A small masked image model, trained from scratch.
Training: normuon at rate 0.0033, 15600 steps, batches of 64.
Data: trained on aerial photos of the United States (SatlasPretrain), 101725 training examples, 9.8 epochs.
Rows from block 4 of a small masked image model, named by matrix and row number. Rows with one number belong to one neuron. Each number is 128 + 24 x the weight over its row's rms, rounded and kept within 0 to 255. All counts start at 0. Numbers have three digits each.
After each neuron's rows are labels from the 100 images, of 14976, where the neuron reaches its highest value: "responds to" is what is common among them. Only what is clearly more common there than usual is listed. The data: aerial photos of the United States (SatlasPretrain). In brackets: how many of the 100.
# fc1: MLP up (model.blocks.4.mlp.fc1.weight, 768x192), inputs 64-127
# fc2: MLP down (model.blocks.4.mlp.fc2.weight, 192x768, transposed), outputs 64-127

fc1.33:146168135143127127119117133105143138120155147085125134126152115133147150154119145110143077115130143148095109113087157141173133147156124152127084149119135121130115098137090080178150121138098127
fc2.33:121133142110141134092100087114147105120171116119132150102086136140149150109115150114136111126092136129134110123139165089128153128125110114108097160120109154150085144110144112113153102096139152
responds to: building (75)

fc1.677:137144142179147211139128092120122110162117144139115144134138185125151133138168111136084109120134127133164096110104090119092133134099120148124170124132146126125126149140143129132108136148123103
fc2.677:161093083116176159116130122110125147091145116124122098096098124125125140172118114105123129167108118105107135121130162104163174119114124144107146153088140077137114162129133083130104123139113177
responds to: crop field (30)

fc1.103:092132120129139157143107120056153112133129132102118106113121115120118070109151085122143075147115173117109147109086150110138110158098117117139132129129118151147090149121157115102145161105144159
fc2.103:118138134120142134105102129065112128149158134125130114145174107094163123142085161159081109082153126128137151131144091119165167138157128160126146120133172098202138141121121125167116064108135127
responds to: building (70)

fc1.219:128158152128131141147114139182120111148126125103141185155166156132123090152120154111184185098118124076138107120132140131108114135127138094090133127138095169160117140131134119135141141107108175
fc2.219:171115108141112170160206138125149123108116123122135077128113097105069122111118118092155151128142105174105123108084144110151085109126121139147159098134151125130167105172150089155083155114131126
responds to: building (78)

fc1.536:089101129129099144109104116158147198104095141094098119117136132113102127164117137082074114119142103157133151158106116091141126176113148125136117128152132093137103140133122137184114163115147172
fc2.536:127125136138110112159146187087076101095160162167149146113146142147145122148128098151146115136103142143149117073126134118123148095152117103103112098134121108105158103075119148081147089142107134
responds to: building (71)

fc1.144:149167167111126124133139099125087131102137132130138167156164158099129154117124122115094105107121108184142105134163144096148120130128120134132130113191115097137103150116098126115132149107125108
fc2.144:140063073140141127090071115145104127134136128107135083130093093111132129100139175125165155140146132097089143119103126132123096121128109127137155163094131126099155119136128099134132109111113142
responds to: building (73)

fc1.705:149126111136127137116103154121144158094073131150095107151107114116182137142130117078130167137131136130150162123146152149144115086155145133122106125144129147166093114142122130081139095129171127
fc2.705:097135058125173115143096145139105107144138115188135135122109130098118145072131127137113111132105112137116088153142134116125138166095132155136084136103158125139100106177109132107131149108154120
responds to: crop field (32)

fc1.709:092149104102097146109083145140112102125130140134119114111123159123122090134135133108106124109122119118136100140199157124138095184152131094137149144098164147117095133106144115139095133144128148
fc2.709:141083084132117151124115133119099141145150110123148124154132108144149097141123144145145149143119114100148158069120120138144171092139087095082126142128066114170159083173122155158145145078128081
responds to: crop field (26)

fc1.325:146072162123158127133152161156166140133153152044100111116142089207089120125102117108137131175158128136092090127106128104135147127108117121099102087123125123096123166140117151153101158091100139
fc2.325:106161116109091126149128118114103114135114148177066111101101194108134138113144194146117123108115088080108136199132162151125126129163120146162142125140139121117089147106132121091127127160100143
responds to: building (72)

fc1.240:098170141136133092126090127106144142138167125061127115103143122121129111148140146150145140122131168147053122134153108121128144113120134123113101106129111100102092119125137125131137111130134134
fc2.240:132118100132154169123084186137124133104101098138118144134121117136138120124118082100123137118110152139167149151134170134140166101160139101135118116136174092138132134127154067125180108163114126
responds to: crop field (48)

fc1.43:147107128142151117121126132129072203136150080114072113127124114121128138101155108119099147149130144162138113110127141087116147130151163149083139160122138099128109108105138089117087133146140110
fc2.43:108146098127160161125145145135121101108108140160097167102131171094143134133097092106116102116111126147146127111103150148068135096136104087130113131141155069131133140166152120149141145149159121
responds to: crop field (38)

fc1.651:152109108110134140154147127156091142116157133141142121097138104146066155155085130125113109136130105098105158151116125160148128139101116122143139105128125107163123127118105118099137142152080173
fc2.651:103144146111144120122187159128115132115129139142114129114129129125097127162137101134152135142110066123141114121104151149107145087108137131141130141152116081127120138109111132110134116125151119
responds to: crop field (26)

fc1.524:148076110104135123099113095150106106137093152141126137129119101097089158128137121109121121081138130141115124090140115127116118189119145086113175120148119143175102118122159166135100115120096160
fc2.524:111104147137139107162136166166074143082130110119116136145117122134133152141159097145134096112136137101161098149147161162103122125143120099102130152126106150121142106127109066088102163142133125
responds to: building (79)

fc1.298:101176128137165131084182115105118130104146134126113098140124163147097134155111138128165142135160122125135096122113084152140153082103120137104086129106134153120156129149113128111118084106098158
fc2.298:172122096135127177157131127130084145106161128148152101137102115092140120150155134077130131114174067165149156135133123099119106147129097112124093146142153115116169118137124129141164162175122097
responds to: building (74)

fc1.755:104163103106128116143111126129141119167110088109126130096157119103157139132110141118122176138103143083105133126125084116096151118096128128121143106125129126183136143162111096142113115166150127
fc2.755:133118151148155154134125163144118120111132079158129147196134135150137135140127116106100137104094103096124101109126158085102130092110150100104116128085144081108107131174142098147179152093099102
responds to: crop field (36)

fc1.750:150087145134113087125107136162167119119094138163123156124146120159154175153123137103091158125147131060146136141160122120146145121156121155139114087107144114127113123117134148179141085110127157
fc2.750:164082101114135130131087142146179109165149117136095131159094088114141106134119129114124128156154123123098144128137106099142143134101137148097115130110089139159116126126081137127159158160111121
responds to: crop field (32)

fc1.74:140123151096129160130162144097118133097172107144129142135174129179143110115135129139140148105143100114130122166138111103152119151160152101116111130089151111115185184086089112118086142129114111
fc2.74:126160173123105152121105071127176106146150099120129144117149096141115116141102139162146148111106145088164134074138123132102139158113146108105171129158133159145101150100168145133113138099114122
responds to: building (74)

fc1.589:142103129159086134055119128133140162154119125105136149144146124112165122114155139127135148097123134117112080130135070111128141129112110167139149129132161126064129107145116154112122130116141130
fc2.589:108119121123120110103091154080118171104158121104106146132141121082116156120158128152097163137135130110130145119141155096118181056125099110133108146134140112139116110129188111120130094168145114
responds to: crop field (29)

fc1.137:130147117120131089120103150082102163147149156109118080080150116142144106128108116101096149109104137151120102116148111110144106130138114177117109145124145133139114107122110157148135103114135131
fc2.137:120148127164151166114142134144101119115131127129136164126102158103108119118131190142119142135134147107158127174121145158103125135125147106125137118143127123133148142145124129074135132136134146
responds to: crop field (44)

fc1.75:148090108135156114133111120133139143151102120143113087154134105170146099083105070096124136097113114096144134138139118139098148120105111100137150099146080112159167149123134137094136149122092140
fc2.75:151125147126130121142097094116140123127149133134135119125114096146123140141115146123105100128115141135142124133175184086130134160124143158116144179162176185119108116111124120119115110123103112
responds to: building (73)

fc1.571:114101153115116133124161160138147128181119106126089122147101123164139085108122098148126149119106086124176152126133172141118118099121135126166162111138116105154153128174164150125084112124088119
fc2.571:123144097092099118152154117114086103119166082114134157106126130121137167152113141134163099108115138123111145149138145119099150138105120121145152148105087164110081142137101131109161111125160143
responds to: building (69)

fc1.209:148116132122140146172158141056097140089128149125157097108110120144137108111098172100136112094093118124168157104169143116094143125108155182125152127137166169119127156104119136136107146122158117
fc2.209:139118151137127142156155114139111132123133064063127117124140142138143115113148115134153137140133126117107150107137104156127112169128117144117117142119132148102148120057132130111132153098124126
responds to: building (67)

fc1.157:184152101106128107082130102135115158080160185144129140093144101154097140144100108098065154126137149102104159128114152081170127136126075139138117130103136108113147139146184122121118137128132089
fc2.157:111108161116117137142096165137136110165102096109122142188115188065146116129142118137169090116131093182154121132162098176099129141111168127135137098148083115128094129141101137107156160130124154
responds to: crop field (35)

fc1.590:149094120097083139130126122071140076140145152142170132129127170114125140105118151081090120137118155097164120134102093136143116118085137153131145143098115143129120109139106115132117162106150122
fc2.590:139135113121105116133092144097082132121149095153135130155122139144137100173139113103091139172147153170109131130146087160138109154099104080153121099148165126135136135133094068126152146158149121
responds to: building (72)

fc1.62:137165141120099145085117129131169157098175154162073132088146140187113109123144119148105113119155151134118148120108118135120093144102090159160145143088144121131130116114101161073143101111123125
fc2.62:135154157146134130140123091113135112169089159122158106101106137130114115086111160150130120115143096139110155135148152109157097125130142145091097155179133136125119132136152129135124127169112117
responds to: building (81)

fc1.633:116119120062141157147117171150124119149112140168152183143172096127137103141058082165131132135110160139113147134124133153163157156119142128151141129103090107129118115101126173131107145156130145
fc2.633:096132133149125142140077170136085124134114119073133101104122132114136137190142134119147100169168136117110133163132136142152161145085109168118090111160117112155145089130123138157165132141152168
responds to: building (89)

fc1.734:115130097088173097107112157117120179120160144081135101128125129160048147127141141161149113188105112111119130130082126169171177139100120127146105108134162151103101135167117117177119103116150143
fc2.734:095150161178116109144150155145104116140088136122129112140143132100158136136127128148143127100120123155127133111198129094105123113136138112141141144156048079148164097097148183109186160102120127
responds to: crop field (44)

fc1.224:145156096120141063122112109104109140109141131103140111151099113105143148132153115093095169118098089153141169142149150132170160112128105157073163154099175116151117148095146103165086114090136070
fc2.224:154131123122128099125124112141108129134112118129144137114134157159144096133123117128103136122149125130134163138160118126208163128180103176126153098107149126140140088082130150135128141139134132
responds to: building (98)

fc1.464:098117108145126088123094108108137132141106130109168164137153168093164132136146123100092100104121152090127147158186146109121139124126106122103089086097123128133129172139125110088102138115144174
fc2.464:081102149154145113103087176124137151133093130116154122127119138108160122127082110094115096129097094152129158143149126090124155140130128141098107099146085103144153150144128146118115101100124167
responds to: crop field (28)

fc1.527:107108109114120083100140124129137100151115115098124132137146123097125132133099113168133149097151120158108143171152161155149145114126145120120108124125121140092088126107131102137171114119145153
fc2.527:161146100113129145081094168094090181112136125110186115134118103175117118100132114143097122156131160081102112127124201109150138100126113126091122164114116132144126150153135146118145105118128136
responds to: crop field (30)

fc1.657:132161120137115082161132137095150134149153190129131092134148115119149140145066160135152090127094137122121165111116051130160148124124148128132088108133120134183088124112108122146155089139102173
fc2.657:092135126134119154163139119129153112115135151150140128096117146043160091124130149157137118138133121112169137118157148097169126118121073127105054127118142149090127160151154120099111118146150121
responds to: building (85)

fc1.96:122121110158163107097093160111148119081128113137176115129141127146097100130155162105126164123114117104119150128167137106122142147126105130091114116101119155107123116139108083130150134116113132
fc2.96:175167164083125098095149139134164134113117119106113152137173115100172133124152130142094136120141142097121123142104122126120150104102130164111114142072160145139099140116111114142110105137118126
responds to: building (86)

fc1.465:160160103121130114137122149097147183095141121142131124157096104142110159149156105142067113116129136139109152175137124076139138121100149167136146104097116112095144092120091173133110109096103116
fc2.465:120117127117165115124149109121074124144122133150116168171136179091112123116135113143117112170103140132145126113129084127097110099128137118115168137145093105095149095169138132130144119071147131
responds to: crop field (29)

fc1.385:159139113142127116113130145093095134102140125139113093119116110099133156164111130132066129101120112095096146086141116099132133103157096139131128098139112117113112149143164113148134168157132155
fc2.385:083106142104095143127070117150152116130121120129128132175139131149122094103141073137147131127136129158126155150125119162098103144069131097144137134105132130105132143138134137095157171104101098
responds to: crop field (30)

fc1.254:148157149073140178099119122109162122127123119135167118140140093181148081184146141145144129116155096135133098144097102113084140146119147129170168120114106118099140109164123108118138087137135135
fc2.254:168115086142124089104193139093128160084132139140163151158087113117123150105137112100100132113138089170132118149119159134153107144127089165148086149140126122135115142161133101102105144128111133
responds to: building (89)

fc1.505:116110135115138104167084151122099154117161126163129104136082152138137132089116136118107132157070156073140128133113103096146122122116140151145140116147125130111102111132119097131143124130139156
fc2.505:089140118130079154096140118142125084129100148100077179098176133146109125182136118162142151108145075145082143110128143143087132140099141134148138140095131101116136151143139152141128171118147091
responds to: crop field (28)

fc1.208:152123133094141135121118116116140102133168160078140116138078114167150119167093160112094115112144096179136143107131133075106104150135117113136130110136150106124137090105164141141090146108100114
fc2.208:073109113155092108129091148148105145113097125176085117183190137084143127131163094142132126198133143114135123169138109127122131100112127095106126115152115114185089143117120086114139136151118129
responds to: crop field (31)

fc1.673:102090131113166127132070173104144175110142144113119148132076106107129129116156128112080175120107147125119119129121085058137137145118142128093094135154110129155117129122137100092136110125128121
fc2.673:129117118138093127073112113104132132138099104108143161097123102129157138101160081112071169148100143146161152128126135140146163110138124096134150106125156123160140177121161160134145100142169145
responds to: crop field (43)

fc1.113:171141114135145126099153150105147093148142139180129141144168101128108110130091146095183145109101157094109118139121124167124090144118122101143148164093139114156164103102138109130136088134117153
fc2.113:129136131114076106127090140095127141112142117138161076130136159115111099102149131135124112170144172096095112126167103100118155108133127131108134118076100123071135145102154123139125132112129107
responds to: building (72)

fc1.216:139105105117117165139127143143122145077205114107136179123102103136099083137164129103138136088147146140155135115060147147148150123120121102152139106131116119130160113173092149074112083118118117
fc2.216:165158137127104103115115117118130118146140139122176131130133123107091134153091122121145106150146108115123119127196135119172161129110139100152122123178137145122141135116121091171147159138114125
responds to: building (78)

fc1.510:089144125081108090133136148150123135147116105071101122113117119142104123143074091166119123136135092139123168183155160119144141126126125092131097151155090143127092130103107115136168126135129161
fc2.510:144125113111147121139121156102076159094128142172091132126119111139139137132131119114111108097176193128111120132107158066126160120123116141096142168097159096160116147080145153121140101141120119
responds to: crop field (29)

fc1.439:117121125103053137102112108165145188129147181155122123149126153136125116140151192121124148126155106126129071152128128124111151150096142116175111098129108099119102128143115112148135110151160135
fc2.439:093080112140146111138109130138134160112136169135135097144104130142116148110145153123110169116110125131097140132136133138129143093080146164125156149148089158174134133153124106123134116129125140
responds to: building (76)

fc1.234:144071148104118151152143147156088096145098160079115130096101134120085105111138128110117139168112156073132137156113125111118134202090164114078119104133119097129117121113136127157124151087108164
fc2.234:127162145155120084143147101169171102117147139147104153124117163149107115103114136122126148101094117104154109110135157145116088088175128143169117158119074151113106151124166120137130138096101095
responds to: building (77)

fc1.284:130135158114095146139142099134123113129097108148091134131099135172175126113158130117110123143117113129168128141132125081137129113125112146108151119142108097112163138147152102121127122114136104
fc2.284:126125094112103107167105153199171163107155113156156146104143151107076143126117142097133131153108166130103119140163069142098119152144172097150117085119152132092105075115111124124176098154161135
responds to: crop field (25)

fc1.181:143128134130160140129148124163067144119107107106139131104153112135109072108136148145109179118129084138190153121120143108065097114112112128129124118116147141148110157105139132105102131171132115
fc2.181:162116154107139128120100135151104151111162148138115140143125106099140184125110133086129075137098157135135097080148113153154152126121067131115077167125141127127080118178090106154107129078126129
responds to: building (76)

fc1.582:139163177162143186130126149094130134134125160180139165105104125131150120100155111129127120129117108108140087102102107126119140137121148153126169078113159114146141113133122148120104138159120080
fc2.582:140080099068137162145089119100162180106123164153096113108100152144101143176153120121101157170102143163124141140126136127131166117141138121126101148120169114095103152150138150080153158152132159
responds to: crop field (26)

fc1.445:124175119100150109141101163119151115139119135131143128141144163153135125123123075108166104076144166144132107161174110117140117194104107160151103152122146111140096119145153098104142149121111185
fc2.445:149126157140104131142153143123132149173114141080098078128178129135140118113137165126104107116123125126119177140097141116126111182118176130111140118134147139125170178175112119099086113122157094
responds to: building (90)

fc1.373:140122127109112126134149122121137111120072141126102143126100142129144137141138115156143114166188104156157083154128171140133119158118167114108133120109105104070101113123176147111114115147145111
fc2.373:103110113178143150131114107156108109119079117127172134119145137108112119092059171114146117113161153130141126136137139132101137103093163149100141140130132145177132092131127148137104180119101112
responds to: building (69)

fc1.714:125099134137140146077098141145088128144173135121144093106129147101086092154126124175117119147100161133111165115106126144081137133116130102115099111139097148117151100122147134146133131144121140
fc2.714:128127131105183153158141098140143138105110107125101137170121151135099147096116158149148127143127146150133137137130134142115152114112105138088111103193075129090128104129105102164134127129129143
responds to: building (73)

fc1.678:131154162089150110127124151132152189095142082161127164105142162165078103093158137129146077115111092079142127120078132119110127113164121123100114107159143141106115102130149148113148111134150158
fc2.678:102130141116177142102124096122108118192081110067192098115133138111175112130130122155087160133103091165125133136164117166137131125100108147149116123176140106141154127090128173120120148145154107
responds to: crop field (36)

fc1.498:152151142136169125085152104119113133110112074144121126187122105134133151131170185108085129133126120123131113147102105117133172133131133106127147130101155070157125114152167100162086097094136146
fc2.498:101152157122118074092118157135088118128119145160096150149157152125163120126135149114141100135121103137183162132161124144149150105132128086142129165101094116171127123127127124136099143115106128
responds to: building (83)

fc1.81:145127143116094135134151167156130058160121118107112100106127165127117118135129165115126135159117126088131117156139132100162130145134083124099139125131107121101108135097137145116148154141138107
fc2.81:127092126165137124150106128155131123130138132113125138146108112117137096104129165139131116143118108170098127137119149131115102096105174130140089168116102130073129109149112128163156067133112117
responds to: building (80)

fc1.212:123177138110128153143108145132113135115148127125123131099068115156085159126114113138097124171156121142131173135119141126134134160120077103111114106144095143213113146100150105099103117142141136
fc2.212:085125149095156153106089173150108160128139130124128097127121136133117118163187148137055154160129099093108124109187112104104171131147097116122128128168156098127122142127149095123091123125175129
responds to: crop field (31)

fc1.683:103150145098097143088115133119112105128144133135120080107137130163089153144148129153123110160147142132120128169122108106138111192106138141085094152145127107170152140109108138123116153121121166
fc2.683:154156163123149156119118139130129129118124096103134150139128117152087134107105141126150110104114100117144137129067172114153107112187117104100139095143163144128148095112131124117082184132094162
responds to: building (76)

fc1.11:110149122147114124143108154102114148127175134149135135150141111108138099112118158108047114135103158129145157093130038133140125091137088106106166124177103123128154121129132119147104145125098147
fc2.11:137120165122160134124126086101082138137118183139177101117119131120165134112174154129125115111129137145142172099157120149145173132148180113119118157142127161158121115083131128140128138115118127
responds to: building (91)

fc1.731:132146129085104085174151132117101113083147112142135197142126133108126124083130097152116124141115141130144155116175147099101187125116134130099139135116169094112089108134161141148127122142161141
fc2.731:135123162168173157119097114129145128137117184082155099116129074152142095149148129079107126146128149145125152122104110131135084098125136148146076133137096144152164144125122120117143144159133095
responds to: crop field (38)

fc1.760:106129119140136101142120116136142128129192131121149131168152102128120165111102185109091159086116114141175084160094141136133140134163150133096148175165119120114119083129124135130137111133089178
fc2.760:130111146137124127139132127115102080143116162094114085056078147157097125139121119140121102137113146127142158122151133116120171132132128143142169079127118122102169118110129138121086137115149098
responds to: building (71)