Weights of a small masked image model: 2.34M parameters, patch size [4, 4].
Rows from block 2 of a small masked image model, named by matrix and row number. Rows with one number belong to one neuron. Each number is 128 + 32 x the weight over its row's rms, rounded and kept within 0 to 255. All counts start at 0.
After each neuron's rows are labels from the 100 images, of 14976, where the neuron reaches its highest value: "lies over" is the class under the peak. Only what is clearly more common there than usual is listed. The data: aerial photos of the United States (SatlasPretrain).
# fc1: MLP up (model.blocks.2.mlp.fc1.weight, 384x96), inputs 0-95
# fc2: MLP down (model.blocks.2.mlp.fc2.weight, 96x384, transposed), outputs 0-95

fc1.90 [ 96  86 121 153 101 136 120 205  81 128 163 116 157 111 135 200  99 189 130 123 133 142 149 130 102 162  92 113 127  88  91  96 144 158 149 164 188 158 128 115 129 216 131 117 124 144 205  87 126 117 104 122 132  38 206 109 121  87 113 107 122 112 139 150 164 111 105 122 105 196 119 105 113  94 157 139 115 111 107 137 156 119 143 144 105 142 138  98 124  68  87 105 172 105  99 125]
fc2.90 [ 87  86 112 126 100 152 130 127 123  78  85  92 110 163 107 153 192 113 122 218 169 143 133 136 143 157 145 147 167 137 154 138 173  89  71 170 128 164 183 170 108 169 157 138 114 184 127 127  86 112 115  98 136 114 128 146  98 139 128 108 137 116 172  51  94 159 128  94 101  97 167 121  96 119 140 149 134  69 120 207 133 120  70 137 116 105  71 145 110  87 187 112 110 126 113 140]
lies over: building

fc1.329 [174 126 134 116 118 136 134 147  79 113 157 120 118  88 161 167 107 147 142 110 120  59  86 103 139  89 154 168 126 134 125 166 175 189 136 144 217 154 104 132  46 123 108 127 112 153 144 219 167 149 143  93 137 139 152 105 120 171  81  85 114 125 125 139 152 111 105 159 114  90 147 103 216  80 125  96 133 106 140 137 121 143 147 178 150  59 103 130  76 129 106 138  95 127 142 147]
fc2.329 [122  85 136 114  98 110 151 105 178 152 157 126  95 120 123 133 106 123 161 104 119 138  87 150  53  53 154 174  73 128 125 109 138 151  76 122 113 107 137 106 121 124 133 103 134 126 132 124 103 148 147 157 140 153 120 174 119 181 104 151 151 144 168 151 141 105 162  96 142  54 190  56 143 119 120  97 151 171 125 152 146 137 128  71  59 106  88 188 170 207 171 135 149  85 116 156]
lies over: crop field

fc1.61 [106  87 173 115 126  74  97 146  78 148 117 112 139 109 115 144  96 173 108 121  79 167  79  96 143 186 143 175 164 112 143 104 173 153 114 112 193 167 173 144  94 162  64 122 127 177 129 167 168 106 114 108 148 110 145 139  89 138 148 131 133 128 119 191  91 197  84  88  88 154 102 214 168 152 123  78 103 122 141 157 117 123 119  94 113 153 144 135 137  99  78 100 128  99 152 154]
fc2.61 [124  94 141 152 100 119 152 137 115 161 119 155 133 179 136 151 172  43 124 122 138 110 157 111 123  92 106 136 119 119 125 156 136  92  90  46  98  71  61 121 158  82 178 122 100 108 144 138 108 147 171 145  95 164 148 110 181 149 105 131 117 116 138  44 121 134 148 173 133 123 185 106 141 124  77 180 112 175 127 192 135 136 157 104 138  89  90 121 140 175 217 118 121 146 133 126]
lies over: building

fc1.160 [117  76 128  56 153 105 137 128 160 105 155 118 180 166 134 168  56 122 134 112  85 113 108 119 134  98  73 110 120 142 118 136 172  94 108 129  84 137 121  57 100 149 188 193 130  97 165 153 110 138  87 127  65 117 114 124 116 129  82  83  56 123 161 110 117 110 137 175 134 105 167 182 122 149  79 138 190 134 125 193 169 116 160 148 169 164 130 136 164 126 141 170 125 123 124 134]
fc2.160 [ 99 152 110 120 100 106 112 139 143  92 131 147 132 115 127  97 129 141  83 110 125 163 135 105 148 147 123 105 106  99  84  86 128 185 193 172 109 120 128 101 146 108 156 106 115 113 151 150 163 150 182 120 229 155 120  73 104 110  92 127 153 140 142 112 156 151 128 166 133 150 130 112  94 123 162 113 150 137  78 153  46 152  26  85  91  97 134 197 112 152 101 159 180 165 157 160]
lies over: building

fc1.313 [126 112 127 141  78 168 120 104  82 122 115 208 184 167 152 145 155 185 169 136 119 168 120  59 166 156 131 143 108 134 122 103  82 149 141  83 209 104 179  92 129 146 128  93  97 134 185 161 134 122  95 127 153  78 167 112 117 101  70 131 140 179 158 163 144 119 128  98 119 191 120 144 126  92  92 136  97 111 107 143 100 134  91 106  91 121 125 109 183 151  92 142  66  90 136 146]
fc2.313 [150 116 107 100 107 166 118 125 121 143  96 156 147 122 127 164 130 217 114 140  62 103  56 127 162 105 127 129 123 108 163 121 139  63  86 142 156 150  73 115 108  78 175 151 109 154 163  77 144  97 153 169 154 153 156 127 151  77  86 126 135 180 123  93  85  86 162 124 103  98  90 169 105 117 100 182  79 118 134 147 124 133 129 128 190  91 139 109 206 138 134 131 185 158 135 132]
lies over: building

fc1.159 [106 126 127  98 118 100  75 202 111  82 174 128 146 135 137 136  83 213  80 125  93 127 100 110 115  94  93 158  96 118 147 131 126 176  76  96 181 143 169 134 112 169 181  81 112 132 122 125 165 108 171 118  73 134  82 160 126 121 180 108  85 100 109 135 117 181 130 103 130 156 129 198 128  65 133 137 132 151 155 206 104  81 103 143 111 128  96 156 111 112 113 156 142 166 128 137]
fc2.159 [ 87  92  92 102 118 158 127  66 161  88 135 135  65  94 150 111  60 202 138 129 109 124  74 107 138 125 161  91  73 203 153 139 105 137 122 157 130  89 179 132 168 173 135 170 168 124 159 121 149  95  79 142 104  96 157 138 111 105 138 129 114 169 109 152 138 166 102 136 109 190 116 144 156 153 175 123 127 157 179 108 123 108 100  91 134 158  86 141 182  90  57 124 123 141 143 113]
lies over: crop field

fc1.218 [137 126 136  96 112 186 118 171 136 105 168 130 144 121 108 136 131 101 119 155 128 155 146 166 141 160  98 132  77 117 163 120 105  36  59 182 173 144 173 116 106 150 136 179 108 113 133 111  94 156  69 125 123 173 175  89  73 108 103 137  92 131  89  51 162 126 142 115 130 120 171 191  74  99  75  96 144 134 165 171 173 151 114 131 144 124 115  84 125 132 161 161 121  89 111 157]
fc2.218 [135  83 149 142 117  98 145 119 122 158  83 115  78 119 136 133 144 175  98 100  90 149 109  93 137 129 127 124 142 121 104 166 124 202 190  98 118 179  75 137 153 123 114  92 124 108 151 143 181 131 250 148 158 115  83 180 129 139 163 150 153  99 116 120  62  83  88 124 190 152 105 125 168 107 144 135  94 126  77 128 103 135  81 137  91 134 116 179 152 133 133 104 136 132 133  60]
lies over: building

fc1.98 [182 180  86 121 140 149 133 153 122 126  84 109 128 138 140 104  66  94 135 121 116  83 116 110 154 108 152 151 121 134 136 115 102 107 109 125 113 139 164 134 118 141 154 102 146  97 132 128  96  68 108  85  98  99 185  78 154 162 138  90 148 137 194 110 103 155 134 207 155 135 187  39 156 109 190 118 156 156 119 174 102 173 161 165 140  97 113 151  85 130 106 195 113  72 159 135]
fc2.98 [119 167  68  82  89 173 113 101  88 164  76 148 172 122 123 129  95  93 108 112 125 169 140 120  99 172 122 179  77 133 102 145 102 153 149  91 150 192 114 140 140 138  94 166 140 145 127 110 158 110  86  90  81 118 137 158 134 106 153  90 158 138 167 100  77 179 167 163 165 143 112 122 104 179  93 151 139 131 201 119  53 167  79 183 111 160 115 124  97  80 124 149 162 121 131 127]
lies over: crop field

fc1.327 [156 102  74 117 169 131  97 146 128 182  94 154 131  78 144  89 155 117 196 140  95 141 178 132 114 112 106 145 117 139 101  83 116 153 129 144 159  93 195 191 139 115 101 175 177 104 109 141 127 106  82  80 141 196 178 110 111 111 135  99  75 142  89  83 143 145 105 106 124 177 117  87 127 141 145  72 151  88 112 175  96 104 141 136 143 139 156  85  65 184 154 135 160  99 110 104]
fc2.327 [139  51 154 118 166 131 134 142 110 199 124 121  79  94 147 147 144 137 114 140 103 125 116 113 155  95  90  98 115 150  64 154 103 129 115 104 106 161 151 168 123  83 166 138 164 109 137 104 145 118  81 198 162 161 115 114  74 129 117  97 120 117 113 151 219 149  57 116 169 140 168 132  98 114 123 149 133 100 109 136 193 172 145 168 138  93 141 174 149 109 125  76  78 164  86 169]
lies over: building

fc1.229 [178 148 142 143  63 152  79 166 151 145 115 115 137 134 165 103 139 102 111 126 181  85 133 128 157 133  64 116 141 102 131 116 105 132 121 161 115  68 166  87 119 156 149 134  89  96 124 144 139 127 123 120  93 102 246 137 149 124 150 172 102 177 147  91  79 128  97 113 117 121 154 159 185 139 117  83 129  77 131 135 132 144 148 161 123  85 189 130 142 118 107 164 119 157 140  25]
fc2.229 [ 54  93 142  97  76 117 106 130 160 168 156  90 110 134 167 144 155 146 116 128 114 113 178 114 135 163 100  74 178 152 178 119 127 111 141  93 168  89 112 115 138 114 157  75  85 120 138 164 129 190 143 152 183  69 140 142 132  99 141  72 164 142 117 146 132  86 100  74 138 103 139 120 121 115  91 123  97  83 117 162 150 103 110 128 150 174 146 118 118 203 122  82 164 220 156 116]
lies over: building

fc1.175 [ 92 134 136 121 170 107 142 142 136 136 172 125 109  85 135 177  86 144 154 125  98 138 104 144 138  77 176 111 111  79  97 150  72  90 182  90 107  93  66  47  84 133 124 133 120 167 146 139 123  81 134 118 176 137 148 133 120 101 113  96 138 128  76 130 160 183 112 136 143 192 172  73 113 178 154 106 131 161 148 138 151 197 133 122 105 185  88 107 111 152 144 123 114 154  99 201]
fc2.175 [141  80 142 158  80  96 131 140 103 136 115 136 145 151 163 146 152  80  94  99 145 128 157  97 146 191  93  87 155 139 168 147 126 174  59 141 109 147 206 140 120 116 131 134 144 155 175 107 151 163 147 215  70 133 124 124 107 156 143 147 146 195 177 157  89  74  69 147 128  67 127 154 152  87 128 167 101 142 118 110  92 128 112 116  85  94 152 111 123  96 101  97  93 137 136  76]
lies over: crop field

fc1.255 [ 91 119 122 177 119 164 168 175 102  80 149 174 148 160 155 196 111 157 202 136 122 159 102 141 140  84  99 127 163 113  72 126 127 159 154 121  96 143 141  85 155 117 183 135 151  74 170 121 137 162  88 106  94  69 178 156 118 130 104  94 162  71  87 138 136  92  57 130 113 144 158 124 173 122 156 182 130 112  96 132 149 160  76 113 102 160 106 149  94 111  99 131  77 126 134 146]
fc2.255 [ 59  80 163  98 132 112 145  89 158 132  96 171 140 100 135 109 118 176  78 138  97  68  90 146 148 113 162 134 133 155 141  99 123 103  86 132 161 106 155 151 136 128 177  72 164 172 188 159  66  97 154 112 125 112 135  96 134 130 145 153 109 140 176 108 156 189 118  93 160 112 115 122 111 129 136 146 122  89 158 194 156 116 115  80 100  86  63 146 185  85 190 154 175 121 131 118]
lies over: building

fc1.166 [119 139 103  87 155 101 169 115  97 134 155 119 128 137 168 174 122 119 114 150 111  47 134 171 171 147 113  87 142 170 150  59 118 111 122 173 176 183 145 101 112 186 163 124 113  78 192 180  84 129 133 119  93 119 160 159 126 167 124 104 101 144 131 145 202  94  58 145 125  85 114 104 105 156 167 150 145 130  84 135  84  91 170  82 137  64 118  99 112 135 129 150 122 125 153 118]
fc2.166 [230  97  88 150 174 130 123 133 139 126 142 142  67 138  99 123 150 141 110 114 171 110 145 100  84  99 160 152 132 107 136 209 138 132 134 171 125  98 110  84 156 128  95 105 192 172 160  95 146 131 141 146 154  89 131  50 155 116  91 154 117 112 114 151  92  98 179 166 124 162 115 144 145 152 111  90 178 101 151 162 172 133  95 135 154 126  97 101 117 134  93  98 146  71  64  84]
lies over: crop field